python train.py --train_examples=98430 --depths=[2, 3, 3] --widths=[96, 192, 384] --head_dropout=0.2 --eps=1e-06 --cautious_weight_decay=true --ema_decay=0.995 --batch_size=128 --lr_schedule="wsd" --final_lr_fraction=0.01 --warmup_steps=520
Rows from block 5, named by matrix and row number. Each number is 200 + 40 x the weight over its row's rms, rounded and kept within 0 to 999. All counts start at 0. After the name is the row's rms in percent of the matrix's.
# b500: branch 3 reduce pointwise conv (model.blocks.5.b5.0.0.weight, 48x192x1x1), inputs 0-191
b500.37,096,328,175,141,214,183,190,244,99,161,170,199,256,197,160,123,195,217,186,261,223,211,202,203,183,201,212,194,217,177,180,170,190,232,218,310,198,205,201,197,209,229,232,198,178,189,116,352,303,199,191,211,187,209,140,211,192,277,181,205,231,182,214,210,250,217,244,213,237,203,252,208,202,267,180,213,277,227,235,214,284,203,196,213,233,227,244,181,226,195,216,238,245,235,266,216,206,209,257,220,243,204,207,240,157,270,215,207,233,251,216,295,173,207,212,227,203,225,206,232,269,207,184,216,197,224,200,222,214,246,192,220,234,295,269,232,283,230,209,232,224,270,158,237,187,173,241,199,210,152,271,174,145,238,213,207,252,223,278,210,236,268,209,205,211,253,205,196,267,227,188,209,200,218,240,208,210,196,202,259,216,185,240,176,226,175,212,119,194,162,203,288,257
b500.38,129,172,204,232,211,172,177,277,136,224,171,236,236,167,194,158,288,309,147,247,330,185,206,170,191,182,181,194,215,188,118,179,191,247,306,156,189,342,201,285,179,180,215,185,180,222,186,144,169,238,199,215,311,246,147,205,245,196,182,230,210,214,209,214,212,196,194,171,213,280,215,207,301,246,204,185,215,169,279,189,257,201,184,201,221,217,219,193,227,184,205,212,227,219,244,222,212,218,195,208,215,219,189,237,211,225,235,205,203,208,208,223,172,310,198,217,205,177,212,212,228,191,290,207,213,227,196,217,208,194,218,182,200,327,191,198,227,183,201,206,169,253,217,183,170,222,227,231,230,214,313,215,208,231,213,193,203,214,297,155,193,206,193,197,190,185,249,164,227,136,194,224,191,223,232,229,164,245,251,300,202,229,192,202,233,186,241,94,192,188,239,206,211
b500.39,087,109,187,165,144,133,267,174,130,197,149,234,166,262,156,209,161,128,258,152,183,145,160,120,185,173,162,146,114,142,166,249,238,219,205,205,241,151,83,146,140,144,166,179,246,165,199,178,186,196,180,191,177,145,222,218,148,222,225,268,169,179,179,227,196,217,240,200,200,187,206,213,187,140,255,219,201,232,214,228,125,198,213,202,163,157,145,180,154,196,166,205,177,208,172,205,218,242,231,192,234,218,201,174,167,163,241,232,184,183,182,176,251,172,229,227,247,226,213,196,147,192,201,174,168,113,209,216,198,182,203,187,200,172,200,172,191,219,185,197,148,157,185,199,198,173,239,191,228,178,221,176,196,155,166,155,177,197,152,227,143,73,166,198,165,197,197,177,122,269,117,174,201,124,147,159,212,85,154,136,114,178,224,180,168,134,139,204,165,156,190,219,185
b500.40,111,126,199,184,171,216,144,226,127,112,122,113,157,150,180,182,199,181,208,140,188,153,122,146,242,154,202,269,175,126,155,139,126,137,183,134,138,191,144,198,138,165,204,214,159,166,183,133,126,189,171,195,197,188,184,193,187,266,249,205,182,166,144,159,223,233,270,171,152,215,247,222,151,210,193,273,109,212,220,271,242,186,197,184,183,201,166,198,196,214,175,218,196,233,193,181,197,215,243,159,180,240,212,113,177,177,191,179,160,242,121,230,180,247,259,219,185,239,163,198,228,175,223,197,190,184,218,207,200,228,239,182,231,228,231,137,202,205,199,182,175,203,213,217,215,213,211,215,207,210,193,211,212,105,188,159,193,177,175,252,125,106,153,198,171,225,219,175,116,203,153,265,178,171,203,257,161,125,220,192,168,245,173,315,211,169,183,161,175,185,224,155,240
b500.41,109,144,185,204,153,195,160,237,208,168,158,188,160,128,167,195,227,194,142,149,232,145,160,96,184,158,149,175,178,171,71,129,142,171,240,172,118,224,145,196,180,139,182,179,125,194,221,152,119,312,178,199,248,144,183,212,161,170,191,223,179,184,207,202,179,201,217,146,133,227,226,177,236,160,209,228,123,164,230,226,180,169,170,188,200,195,121,176,190,168,142,178,174,195,180,286,224,218,170,142,201,205,190,152,233,149,191,193,130,240,168,203,215,242,213,168,219,181,191,144,205,183,288,189,200,205,204,237,203,165,231,175,185,181,204,190,197,218,187,203,173,153,223,179,208,219,236,231,244,208,251,207,215,157,192,146,160,205,226,210,156,141,175,192,182,190,239,165,148,187,158,293,138,163,196,285,139,158,163,205,158,313,173,248,244,160,166,147,135,230,194,227,204
b500.42,089,205,213,207,237,227,179,245,84,205,152,222,244,208,233,188,224,238,177,254,232,178,211,199,293,210,239,312,256,199,251,216,206,286,229,252,230,244,236,238,184,236,257,225,199,168,179,244,241,216,232,211,226,221,162,205,202,253,237,214,218,240,233,193,276,211,217,203,208,215,232,247,240,220,199,212,226,224,249,213,222,188,216,217,212,212,222,220,210,210,208,213,235,276,319,174,203,203,227,193,231,234,229,225,201,225,227,203,202,207,225,276,182,221,222,205,203,262,192,203,206,202,199,205,219,183,196,217,208,266,230,210,260,324,273,194,286,197,205,218,175,283,212,235,188,194,203,205,206,200,271,201,186,214,221,210,223,206,325,191,199,206,223,204,206,241,210,199,225,241,191,235,253,234,283,256,196,203,238,271,227,204,230,250,238,146,267,39,257,133,213,217,284
b500.43,095,111,196,190,150,167,201,222,168,186,128,195,159,186,162,216,203,168,205,137,223,132,137,105,219,149,166,192,151,133,105,180,184,186,226,162,176,209,135,171,169,160,186,200,190,150,209,134,92,234,163,193,222,166,209,218,189,228,225,251,149,165,155,193,182,208,235,163,189,227,240,218,195,136,223,235,125,208,213,242,142,200,192,181,167,154,122,177,144,184,149,182,168,207,195,241,219,233,208,185,206,245,196,126,181,117,206,213,184,208,162,163,230,233,236,194,238,223,191,159,158,180,262,196,198,141,214,223,201,188,224,185,209,181,216,150,184,219,193,197,150,157,214,198,198,209,230,222,224,205,228,207,220,111,186,132,181,204,178,219,114,75,180,202,176,206,222,184,79,214,112,259,164,152,180,248,181,119,195,200,133,269,153,250,223,119,160,168,159,159,219,209,203
b500.44,090,188,227,218,224,242,172,256,114,206,144,234,235,205,241,190,227,255,168,250,243,168,217,195,294,207,225,311,259,210,248,207,205,276,239,223,226,253,239,243,179,227,262,222,183,158,185,216,218,232,221,205,229,233,173,206,222,224,237,226,210,246,238,187,276,206,217,198,210,222,226,254,252,222,200,205,210,219,256,196,229,199,219,216,212,208,209,213,210,211,208,211,228,273,306,183,210,199,219,194,227,227,223,228,204,223,227,203,204,208,223,271,178,218,219,200,216,240,191,198,202,202,225,196,216,185,192,215,214,236,237,211,234,329,253,183,297,194,211,216,183,257,204,202,193,196,212,209,204,201,272,200,183,222,221,214,214,199,343,188,197,201,210,198,203,227,220,186,220,223,179,267,248,237,288,285,180,203,246,276,230,252,219,283,256,139,283,42,251,127,221,211,261
b500.45,130,150,191,236,236,247,171,186,212,171,170,157,182,174,210,215,211,153,142,192,168,183,243,193,213,228,279,265,315,247,229,204,159,191,145,137,201,166,307,202,155,185,220,265,234,209,206,129,165,233,241,211,204,149,198,148,150,131,245,153,172,253,259,147,252,155,144,184,151,186,189,230,196,136,185,264,145,210,332,262,124,181,206,191,192,175,207,231,177,215,210,151,178,211,284,188,151,141,134,142,202,212,203,188,253,170,164,153,125,183,192,243,161,180,168,141,151,209,139,163,136,211,215,161,225,221,175,229,186,197,251,203,181,243,180,219,240,242,207,191,249,240,229,177,221,235,240,204,206,236,244,232,242,203,217,195,191,192,199,178,219,229,250,211,217,167,200,246,173,274,207,182,227,175,193,197,108,171,239,86,197,183,156,198,153,194,177,180,231,206,232,231,263
b500.46,103,255,188,189,207,156,195,293,118,224,204,237,244,180,163,149,266,291,150,264,295,211,209,178,143,181,190,164,196,177,98,181,207,235,300,219,186,290,189,260,219,207,203,187,185,238,175,223,220,230,194,210,275,231,138,218,227,238,165,227,231,193,212,234,214,208,227,196,221,251,240,187,259,300,191,227,247,190,292,225,320,198,174,208,232,240,232,190,248,191,210,246,243,208,221,225,214,206,237,205,222,221,186,248,212,274,235,221,203,247,213,235,158,308,212,249,199,188,232,250,296,209,247,212,204,253,206,215,212,208,175,193,206,297,213,213,241,194,214,222,230,248,199,204,193,216,209,210,205,195,277,196,194,254,207,212,222,220,284,192,228,263,212,212,219,201,215,195,256,150,198,193,175,225,223,202,201,237,240,312,201,192,228,177,234,212,224,100,174,194,245,197,224
b500.47,098,276,162,166,210,83,216,189,144,189,276,167,194,204,133,191,216,213,211,201,193,244,180,215,94,180,170,116,134,182,149,211,193,196,230,245,216,185,125,203,295,225,172,174,236,290,197,246,187,143,189,241,214,197,211,200,164,214,210,175,253,173,149,207,199,204,212,182,154,220,266,223,178,297,179,240,212,176,265,226,290,159,192,196,267,239,274,193,238,190,243,197,251,211,244,171,185,193,202,154,170,244,210,163,130,227,159,184,138,282,188,215,191,237,219,207,193,224,198,223,285,200,199,219,247,235,213,216,177,202,162,192,208,240,209,206,147,203,206,172,207,200,208,206,186,257,200,212,210,234,217,238,252,234,245,250,217,176,152,215,207,249,285,211,176,209,186,175,248,185,219,142,165,192,157,123,186,200,191,186,179,99,178,172,138,261,138,253,153,244,230,80,187