python train.py --translate=0.12 --cutout=0.25 --num_classes=4 --loss="cross_entropy" --warmup_steps=520
Rows from block 5 of a small image classifier, named by matrix and row number. Each number is 200 + 30 x the weight over its row's rms, rounded and kept within 0 to 999. All counts start at 0.
Before each channel's rows are labels from the 100 images, of 14976, where the channel reaches its highest value: "strongest on" is what is common among them. Only what is clearly more common there than usual is listed. The data: retinal OCT scans (Kermany 2017).
# r30: branch 2 reduce pointwise conv (model.blocks.5.r3.0.weight, 96x192x1x1), inputs 96-191

strongest on: finding: diabetic macular edema
r30.2,185,198,208,171,244,188,217,274,176,142,186,214,202,224,167,182,251,205,189,162,179,197,192,204,215,164,201,226,205,197,200,182,154,146,201,163,192,144,188,165,205,214,175,224,163,189,175,189,191,192,201,211,198,174,203,201,231,224,223,182,188,164,175,225,204,231,203,188,163,194,202,229,170,200,151,213,207,211,155,192,201,201,223,205,133,185,197,172,170,221,254,216,181,194,129,178

strongest on: finding: diabetic macular edema
r30.36,181,188,184,198,261,191,169,193,139,178,189,176,194,192,198,164,250,213,176,187,209,159,166,135,182,213,229,190,124,211,205,188,226,254,199,223,199,214,148,191,189,182,186,177,232,218,216,215,192,219,232,218,218,221,205,201,155,183,185,219,180,185,208,151,105,177,188,173,221,209,199,158,213,186,221,193,199,238,227,174,134,191,171,207,240,172,204,219,117,221,220,219,169,201,166,201

strongest on: finding: drusen
r30.3,207,217,240,201,163,204,242,244,281,198,204,233,211,206,232,179,140,229,219,178,203,190,235,251,206,197,171,201,253,185,210,179,202,186,179,190,229,199,218,182,236,189,174,199,224,209,197,192,239,228,181,197,226,181,220,219,198,203,184,192,183,177,202,210,229,209,213,159,194,190,154,198,204,231,185,188,268,226,188,202,238,201,269,242,166,229,174,210,226,192,237,185,227,196,163,227

strongest on: finding: drusen
r30.23,217,228,231,184,173,201,234,252,238,239,217,232,191,213,206,218,178,209,240,227,224,252,243,205,213,209,180,146,225,206,217,218,233,171,203,234,164,242,237,216,236,200,221,224,219,138,226,211,134,238,176,209,133,166,132,153,208,153,156,202,225,195,196,222,215,137,198,223,233,193,209,208,236,205,184,186,206,144,177,218,269,244,196,192,170,206,200,175,224,172,262,188,241,214,230,266

strongest on: finding: choroidal neovascularization
r30.62,177,166,174,205,185,187,200,195,210,159,184,175,193,208,167,188,192,177,171,138,165,160,157,175,213,129,127,170,270,162,185,188,155,148,177,162,152,167,253,143,216,205,169,188,154,187,163,202,196,183,144,162,182,132,175,185,249,183,177,147,159,193,161,249,255,181,198,156,162,140,136,241,188,188,220,208,190,197,227,160,180,151,232,192,207,237,185,240,176,227,155,209,199,162,224,162

strongest on: finding: choroidal neovascularization
r30.90,187,175,133,189,232,188,160,195,176,171,184,133,186,182,153,170,230,194,161,150,176,144,153,163,208,165,167,182,262,177,186,193,149,176,198,162,157,164,234,177,220,210,193,202,164,184,170,198,198,194,176,186,180,162,175,194,227,184,191,181,185,186,183,233,246,203,206,182,158,166,182,212,174,183,220,177,162,189,230,145,128,140,204,178,213,199,198,232,165,213,132,188,193,172,210,128

strongest on: finding: diabetic macular edema; finding: drusen
r30.61,196,248,197,226,235,219,226,253,190,201,206,200,206,199,246,226,198,230,218,191,255,209,220,195,198,154,190,193,196,188,201,186,194,226,189,180,222,195,206,241,219,192,184,193,215,215,196,205,207,245,190,213,219,175,208,193,205,203,200,209,184,239,180,207,205,197,185,168,193,202,170,212,266,166,190,257,216,225,200,172,231,260,199,210,165,186,195,187,172,227,205,255,149,252,132,273

strongest on: finding: choroidal neovascularization
r30.79,198,210,210,204,166,201,206,236,161,193,200,214,175,214,165,224,190,191,200,182,188,204,188,183,212,166,184,183,228,199,200,194,162,170,187,182,181,190,229,220,204,202,179,236,123,166,186,201,168,154,180,196,165,172,171,173,227,190,194,171,195,205,194,247,246,198,200,194,194,190,188,236,169,183,202,240,201,198,204,194,175,170,218,199,172,233,219,203,193,244,190,239,170,179,218,181

strongest on: finding: normal
r30.84,199,189,218,187,191,208,214,201,224,187,200,221,239,216,232,186,157,229,182,182,198,163,188,243,191,241,197,263,231,200,186,179,199,225,184,215,223,211,194,187,195,189,171,126,202,266,209,199,315,168,220,199,287,215,284,275,176,256,211,183,164,189,225,174,181,284,212,155,211,208,169,182,166,241,216,207,238,243,229,176,162,172,235,246,204,249,218,238,223,210,192,191,217,175,164,181

strongest on: finding: diabetic macular edema
r30.9,191,193,143,197,264,193,158,227,159,184,197,124,213,159,202,179,270,222,184,199,199,193,188,190,193,218,230,203,119,216,211,190,212,235,212,220,202,203,130,206,203,191,188,213,200,228,201,211,209,219,229,217,224,216,214,216,166,195,203,220,198,202,202,148,125,208,196,199,200,213,227,158,202,184,193,173,170,200,201,193,161,195,136,178,204,144,223,175,168,196,207,190,190,202,185,191

strongest on: finding: diabetic macular edema
r30.32,187,240,192,226,228,225,215,221,194,199,195,196,201,189,235,224,189,229,223,178,253,208,217,194,194,152,191,190,184,192,206,197,221,241,198,202,245,224,206,253,207,193,197,183,241,206,211,199,198,255,193,211,207,197,199,186,205,198,192,224,196,223,192,191,198,189,185,176,210,204,175,205,270,142,204,251,191,202,204,173,222,258,174,182,170,192,214,186,157,226,194,259,118,252,154,274

strongest on: finding: diabetic macular edema
r30.18,184,179,138,200,243,194,149,240,131,164,195,128,222,162,183,160,248,218,161,175,182,157,169,179,191,207,224,209,141,211,204,184,196,216,203,206,186,190,154,187,194,195,188,197,190,212,196,204,208,208,227,214,214,204,206,212,177,193,200,207,191,191,195,161,147,216,196,183,196,200,206,174,205,185,211,190,167,205,213,180,145,190,149,183,215,154,227,189,175,202,185,200,186,197,183,185

strongest on: finding: choroidal neovascularization
r30.44,194,183,171,194,250,187,162,193,148,187,194,161,186,194,180,168,256,200,174,188,200,158,163,139,184,207,219,169,139,212,212,192,210,239,200,218,187,211,165,198,204,187,189,181,221,201,204,214,174,230,224,215,191,217,184,181,167,171,178,222,186,201,197,163,124,158,187,169,213,203,195,158,210,175,227,186,189,232,232,177,125,174,159,191,241,172,207,221,110,214,200,207,162,195,185,177

strongest on: finding: choroidal neovascularization
r30.59,188,171,187,212,224,187,195,191,188,184,191,178,186,212,193,180,205,191,158,176,188,136,147,134,189,170,160,167,234,184,190,181,185,202,178,180,158,174,208,161,204,187,168,146,197,196,183,208,184,211,187,190,187,175,178,183,206,169,160,184,166,182,195,195,181,167,189,138,184,168,147,193,199,179,240,187,187,222,243,154,120,136,220,194,247,207,204,240,132,218,142,202,194,163,216,154

strongest on: finding: diabetic macular edema
r30.66,211,196,214,192,237,201,199,244,185,182,206,219,195,240,175,216,222,193,185,206,208,185,167,190,202,141,204,187,198,196,196,183,161,184,177,170,181,147,210,153,200,195,159,161,159,193,186,195,202,163,168,193,193,164,188,198,209,191,199,190,134,169,158,212,177,197,194,138,176,179,140,212,194,186,178,246,226,221,191,193,213,194,244,212,157,206,175,202,150,260,272,259,166,193,102,183

strongest on: finding: drusen
r30.58,214,209,252,183,180,189,231,259,246,220,208,255,189,214,191,180,204,194,223,184,197,221,236,229,201,178,184,156,259,211,219,199,217,154,193,217,242,218,236,210,233,203,211,235,244,153,215,221,173,255,175,210,163,212,163,185,222,162,151,210,216,176,204,224,237,152,203,220,219,185,191,227,226,204,202,168,199,136,194,230,229,203,215,182,140,242,215,198,239,181,331,174,235,195,213,248

strongest on: finding: diabetic macular edema
r30.6,171,202,186,167,281,203,211,252,165,171,187,172,221,187,207,172,242,223,186,180,194,187,193,217,181,205,214,220,131,202,192,184,203,221,199,214,168,198,140,190,181,187,175,173,178,206,203,189,196,176,224,220,218,189,213,200,176,216,215,205,182,165,202,156,142,223,177,180,205,210,195,179,170,196,188,204,205,213,189,162,209,238,190,202,197,160,233,185,205,222,215,218,183,220,141,200

strongest on: finding: diabetic macular edema
r30.19,187,193,215,178,239,191,212,275,164,156,188,211,189,218,162,194,231,198,189,178,185,198,191,197,213,165,198,222,203,197,199,177,163,169,189,167,204,145,191,166,199,209,173,214,170,204,172,188,198,194,198,216,205,184,206,207,227,221,216,189,175,158,174,217,202,226,202,178,164,192,192,216,180,192,152,221,206,210,158,186,206,209,221,205,140,180,192,177,169,231,260,229,176,198,125,187

strongest on: finding: diabetic macular edema
r30.30,190,228,194,188,278,209,211,240,146,176,196,185,211,195,221,217,217,228,205,190,218,201,194,207,184,172,202,211,148,193,182,172,184,205,184,183,175,176,158,212,181,190,152,168,170,202,192,179,201,179,198,205,210,159,204,198,190,210,228,201,162,220,191,178,155,219,183,150,189,205,180,185,187,188,166,251,217,229,179,161,223,234,216,212,159,174,204,188,200,241,215,260,171,223,112,198

strongest on: finding: diabetic macular edema
r30.72,167,223,169,196,214,209,160,219,153,153,185,165,232,159,176,163,203,241,197,153,188,192,187,221,194,197,192,203,165,200,190,195,192,215,195,211,157,213,160,207,174,201,199,224,158,225,206,199,209,173,200,209,223,175,215,204,152,196,169,185,201,159,245,185,179,206,194,207,203,210,208,141,191,181,178,208,168,174,168,169,197,187,126,173,149,183,245,149,257,171,191,189,195,190,194,196

strongest on: finding: drusen
r30.0,209,201,256,180,191,197,230,217,244,190,206,258,197,216,208,176,143,204,189,200,215,172,198,215,211,198,175,184,231,182,199,186,190,171,180,199,163,201,212,181,227,201,173,179,194,201,194,201,221,210,179,195,213,177,199,215,201,190,193,168,170,171,181,210,211,202,213,161,199,188,145,196,201,209,197,204,253,227,208,210,246,183,322,221,191,241,151,225,176,206,273,198,202,176,128,213

strongest on: finding: choroidal neovascularization
r30.39,191,205,207,175,221,204,215,210,190,198,200,212,220,203,232,183,159,226,203,181,201,184,189,215,190,211,200,236,204,202,204,194,199,242,181,205,242,207,168,208,188,196,182,146,194,244,205,199,265,185,210,205,250,217,249,239,159,242,227,189,175,236,234,167,165,256,205,172,207,208,178,172,156,212,211,204,226,244,220,163,169,185,209,234,210,231,213,225,222,210,156,193,184,179,139,187

strongest on: finding: drusen
r30.14,222,237,242,199,161,200,240,247,267,235,215,243,191,213,206,206,182,205,244,205,220,244,257,217,213,192,184,173,234,206,214,205,226,159,195,224,202,233,234,215,235,202,220,233,226,141,221,202,174,252,164,210,163,179,165,188,210,175,150,199,226,180,188,223,223,170,209,224,223,191,196,211,237,208,179,185,211,148,177,232,259,218,218,197,154,218,185,183,224,175,295,184,234,199,215,255

strongest on: finding: choroidal neovascularization
r30.86,186,160,193,205,212,186,206,184,203,188,191,191,184,210,200,185,207,178,155,170,173,142,158,142,189,173,164,176,250,179,184,185,184,216,177,173,159,168,208,155,196,193,164,145,197,208,184,221,199,204,190,184,202,184,192,189,194,172,142,187,160,177,186,192,196,160,192,136,182,166,144,179,184,185,245,182,197,224,250,162,124,124,216,199,254,216,184,249,138,215,177,196,193,160,214,131

strongest on: finding: choroidal neovascularization
r30.29,186,171,175,210,221,188,196,192,198,174,183,181,184,216,186,186,208,188,159,169,181,130,153,139,192,164,155,177,240,186,192,176,176,198,182,180,162,171,214,165,199,197,172,161,198,194,187,211,189,211,190,188,187,172,183,185,211,173,170,188,168,183,191,204,196,169,196,144,176,165,154,203,196,186,237,189,186,225,246,152,111,136,218,192,234,211,202,244,134,221,145,200,194,166,210,150

strongest on: finding: diabetic macular edema
r30.92,190,200,204,183,267,192,204,275,160,163,197,191,198,198,170,188,247,212,197,185,181,215,190,195,201,198,214,218,181,204,192,187,161,185,200,168,179,147,178,180,193,207,184,219,174,200,172,187,199,200,209,220,202,191,208,205,207,212,223,190,200,164,171,202,193,216,199,202,165,211,218,202,172,201,147,217,206,211,152,185,225,230,205,204,153,161,182,162,194,216,247,223,190,215,153,191

strongest on: finding: drusen
r30.7,193,267,185,236,227,217,225,234,206,221,209,186,205,171,266,227,199,231,228,214,270,218,240,209,196,183,188,188,187,182,204,200,207,234,207,197,179,219,190,258,221,197,201,210,210,221,202,212,208,247,190,208,230,163,211,181,181,191,190,208,207,248,182,191,187,181,194,198,210,213,207,185,247,187,187,212,209,201,185,186,233,278,178,203,168,185,179,176,212,199,220,219,192,266,189,288

strongest on: finding: normal
r30.13,200,202,207,189,117,191,193,186,184,178,196,203,199,151,223,195,143,195,194,183,189,194,195,196,188,236,199,220,240,209,204,185,209,255,191,211,265,216,170,223,198,195,198,203,234,275,210,231,289,230,211,206,278,225,266,264,163,222,186,215,206,223,207,188,211,227,211,207,212,217,210,169,163,217,201,150,212,221,196,204,152,174,177,225,159,209,208,190,206,143,212,154,213,197,201,195

strongest on: finding: choroidal neovascularization
r30.21,199,144,233,209,162,180,192,215,197,200,194,242,174,217,190,200,166,181,170,197,163,191,160,149,185,229,182,182,226,197,195,204,203,245,195,207,174,215,196,206,201,191,202,154,206,228,199,205,233,221,193,194,216,208,223,227,167,193,143,178,193,190,177,165,183,183,203,181,201,203,184,148,224,201,243,164,183,195,241,176,140,132,188,196,261,231,164,247,199,169,268,157,213,165,240,184

strongest on: finding: diabetic macular edema
r30.28,183,200,210,178,265,187,209,267,159,160,199,203,188,205,164,181,257,201,194,181,180,218,189,194,207,191,215,223,187,203,198,191,161,171,204,163,200,145,181,169,201,215,184,230,170,200,169,189,193,208,207,219,205,198,205,207,212,220,220,187,195,163,170,210,198,226,205,204,162,204,222,207,169,194,145,220,209,214,149,197,215,221,209,206,150,170,179,173,182,227,272,225,179,205,138,190

strongest on: finding: diabetic macular edema
r30.49,192,211,202,191,277,207,202,230,153,189,196,205,196,212,217,218,221,209,199,200,214,191,178,188,180,166,214,213,145,196,189,173,182,224,172,176,194,169,158,201,185,179,155,150,184,208,188,181,209,186,198,202,219,175,213,206,190,210,230,206,153,206,175,169,141,219,184,133,180,198,162,183,190,189,164,255,220,240,183,163,213,222,221,218,165,186,168,200,182,268,239,287,163,213,102,192

strongest on: finding: diabetic macular edema
r30.94,197,217,191,222,200,210,181,221,190,187,194,190,216,159,181,185,224,237,197,189,196,185,181,229,196,172,184,202,216,206,205,189,206,215,186,209,220,225,198,188,201,192,180,188,199,210,214,198,208,224,196,207,204,187,208,187,162,199,174,199,192,160,250,204,208,210,194,178,215,195,170,158,179,196,190,207,182,186,190,141,191,201,133,186,155,197,246,160,285,164,141,179,205,214,201,215

strongest on: finding: drusen
r30.43,214,182,270,187,212,193,204,204,226,204,207,273,180,211,188,179,168,197,172,219,226,173,173,187,207,220,189,178,222,189,201,189,206,214,181,213,156,198,210,179,224,200,181,178,202,211,202,206,225,207,190,191,213,187,206,220,191,182,182,178,172,157,187,205,200,188,210,168,202,195,155,179,204,204,200,204,248,231,213,213,241,186,300,224,216,237,142,225,166,210,285,201,198,183,150,214

strongest on: finding: choroidal neovascularization
r30.8,195,134,227,208,147,168,209,218,212,193,193,224,187,219,188,204,153,164,162,196,166,171,159,180,191,202,162,194,248,179,188,200,184,215,189,184,148,200,235,188,205,191,193,145,183,211,178,206,225,213,181,190,216,184,201,219,195,190,158,161,171,176,172,183,212,187,205,174,185,190,168,184,198,196,247,177,187,193,237,174,133,131,208,193,245,240,161,252,194,180,217,165,212,156,233,165

strongest on: finding: drusen
r30.64,197,170,223,178,183,201,198,186,213,172,202,230,233,216,211,169,146,208,158,189,198,160,169,224,199,238,193,234,230,193,186,188,197,234,186,197,213,205,197,179,195,198,170,140,199,264,194,211,293,162,211,194,270,214,263,256,178,230,201,168,153,174,217,184,189,242,212,149,199,201,151,177,164,220,216,193,266,265,232,195,169,149,253,266,222,243,195,241,185,202,213,187,190,164,163,169

strongest on: finding: choroidal neovascularization
r30.26,200,246,211,220,207,200,167,186,205,200,194,215,209,193,163,195,228,239,234,218,216,214,222,231,191,194,185,185,198,201,196,199,223,253,193,225,201,235,202,205,197,195,207,203,217,233,228,208,215,228,194,209,217,192,207,199,150,181,153,225,202,134,226,194,197,193,201,209,229,189,185,152,213,159,194,211,166,156,190,199,225,215,139,157,194,208,200,170,238,183,186,201,172,239,194,239

strongest on: finding: choroidal neovascularization
r30.93,191,171,199,204,226,187,201,184,186,187,191,191,176,216,184,181,218,185,161,177,190,138,144,135,188,174,172,174,217,182,196,179,193,215,179,181,162,176,200,160,197,187,169,143,208,196,193,210,186,214,194,194,190,190,178,182,194,173,157,199,160,187,198,190,166,159,186,141,185,171,148,184,200,185,232,192,196,227,241,162,113,142,213,200,251,212,185,241,110,227,175,212,184,168,200,148

strongest on: finding: diabetic macular edema
r30.81,196,219,198,205,247,207,207,236,155,182,201,199,200,216,207,227,214,214,201,198,213,199,188,195,193,146,206,212,180,196,192,175,172,193,174,171,189,166,187,204,194,187,150,171,170,210,190,184,208,193,177,203,212,159,210,202,204,211,222,205,157,209,176,194,179,221,187,137,181,199,159,198,201,189,171,275,222,238,187,164,219,220,223,217,145,198,181,194,184,256,226,288,157,213,92,203

strongest on: finding: choroidal neovascularization; finding: drusen
r30.85,194,217,141,194,187,201,162,243,189,179,194,146,217,157,219,185,198,213,195,187,212,193,192,191,201,206,200,214,208,208,205,180,213,225,189,218,224,237,179,225,205,197,197,230,213,240,214,214,237,201,205,200,231,211,226,209,169,215,180,202,200,224,243,194,191,215,201,216,226,212,220,164,172,210,207,155,187,184,184,216,173,200,106,191,168,173,257,121,243,117,213,135,216,213,179,231

strongest on: finding: diabetic macular edema
r30.78,180,161,142,191,209,196,152,202,180,178,199,131,217,155,182,174,236,214,165,163,164,186,182,206,208,205,204,208,159,200,199,204,173,177,200,183,218,167,170,195,203,202,210,216,185,191,188,199,202,190,201,202,202,220,209,214,196,205,209,192,207,203,190,181,169,230,207,216,176,202,215,178,177,183,190,177,155,151,174,206,186,166,135,166,193,149,228,136,221,157,203,163,210,168,191,172

strongest on: finding: choroidal neovascularization
r30.91,182,161,193,217,207,181,212,195,205,180,191,191,177,221,181,190,194,178,154,165,169,142,151,146,197,155,148,180,257,170,193,178,173,195,176,166,162,168,232,153,204,191,162,151,185,200,179,212,195,204,183,183,194,173,187,188,218,177,158,180,151,179,192,217,213,169,194,135,172,165,137,207,187,189,235,196,201,214,239,161,131,131,227,203,243,228,191,248,146,223,165,209,189,155,208,132

strongest on: finding: choroidal neovascularization
r30.82,184,176,160,192,249,188,170,205,145,162,191,154,193,187,176,151,239,207,156,170,186,138,152,149,192,185,197,177,190,201,203,185,176,215,193,183,170,167,185,176,204,192,173,171,195,193,184,202,186,219,212,206,184,196,183,189,198,180,187,199,176,190,191,181,168,178,194,153,179,179,175,192,203,184,230,190,186,221,238,153,128,155,184,190,236,184,205,233,135,225,162,211,182,180,194,163

strongest on: finding: choroidal neovascularization; finding: diabetic macular edema
r30.37,191,223,214,169,171,196,216,250,173,162,190,221,183,240,148,205,191,189,214,170,182,201,210,188,212,149,182,203,211,193,198,186,172,161,180,184,167,187,208,168,191,205,159,213,139,172,189,197,160,168,184,201,172,152,171,183,246,209,220,174,162,183,184,236,227,201,190,157,191,187,161,244,171,189,188,223,199,199,187,196,205,182,238,199,168,210,211,195,162,235,217,233,177,171,146,175

strongest on: finding: choroidal neovascularization
r30.87,173,183,171,181,202,182,194,212,191,152,182,169,205,200,153,166,215,188,162,126,174,145,167,189,222,147,134,195,286,163,185,197,151,136,186,164,159,172,258,162,219,217,175,228,144,189,161,201,207,180,172,177,193,137,190,191,254,199,186,141,157,196,162,264,278,202,206,175,160,162,146,255,187,197,211,206,188,199,223,162,176,148,234,187,200,227,193,225,162,225,152,212,202,161,217,170

strongest on: finding: drusen
r30.4,191,217,154,202,151,196,170,232,203,193,199,152,204,167,208,188,213,191,195,182,202,208,210,192,198,230,196,206,204,215,209,190,216,221,204,218,238,231,167,228,204,196,210,229,234,247,226,215,239,226,206,202,241,223,233,214,173,205,185,206,214,217,238,189,181,201,206,237,222,207,222,167,164,221,211,147,194,188,193,230,176,191,118,205,180,169,249,124,233,95,266,127,229,197,190,217

strongest on: finding: diabetic macular edema
r30.35,183,162,173,195,181,191,164,168,177,184,190,170,171,164,167,179,149,186,157,175,174,168,159,168,198,206,197,176,164,193,187,204,191,227,202,205,162,198,171,195,182,197,202,209,162,183,198,199,165,158,203,194,172,189,176,190,151,187,192,178,205,201,218,168,159,199,201,210,197,198,205,143,178,152,216,199,167,154,205,198,202,209,145,156,219,183,248,155,247,163,178,175,174,211,190,199

strongest on: finding: choroidal neovascularization; finding: diabetic macular edema
r30.68,190,202,204,243,195,196,174,197,170,217,184,208,200,159,163,198,221,216,192,191,196,191,175,214,185,182,183,196,187,190,194,200,198,208,174,204,203,227,189,216,191,185,198,174,183,212,211,179,204,215,181,203,196,200,202,199,154,193,179,187,196,177,243,186,194,209,203,192,220,191,180,157,187,162,203,221,166,162,197,151,210,212,147,159,199,198,224,173,255,182,140,197,179,227,207,221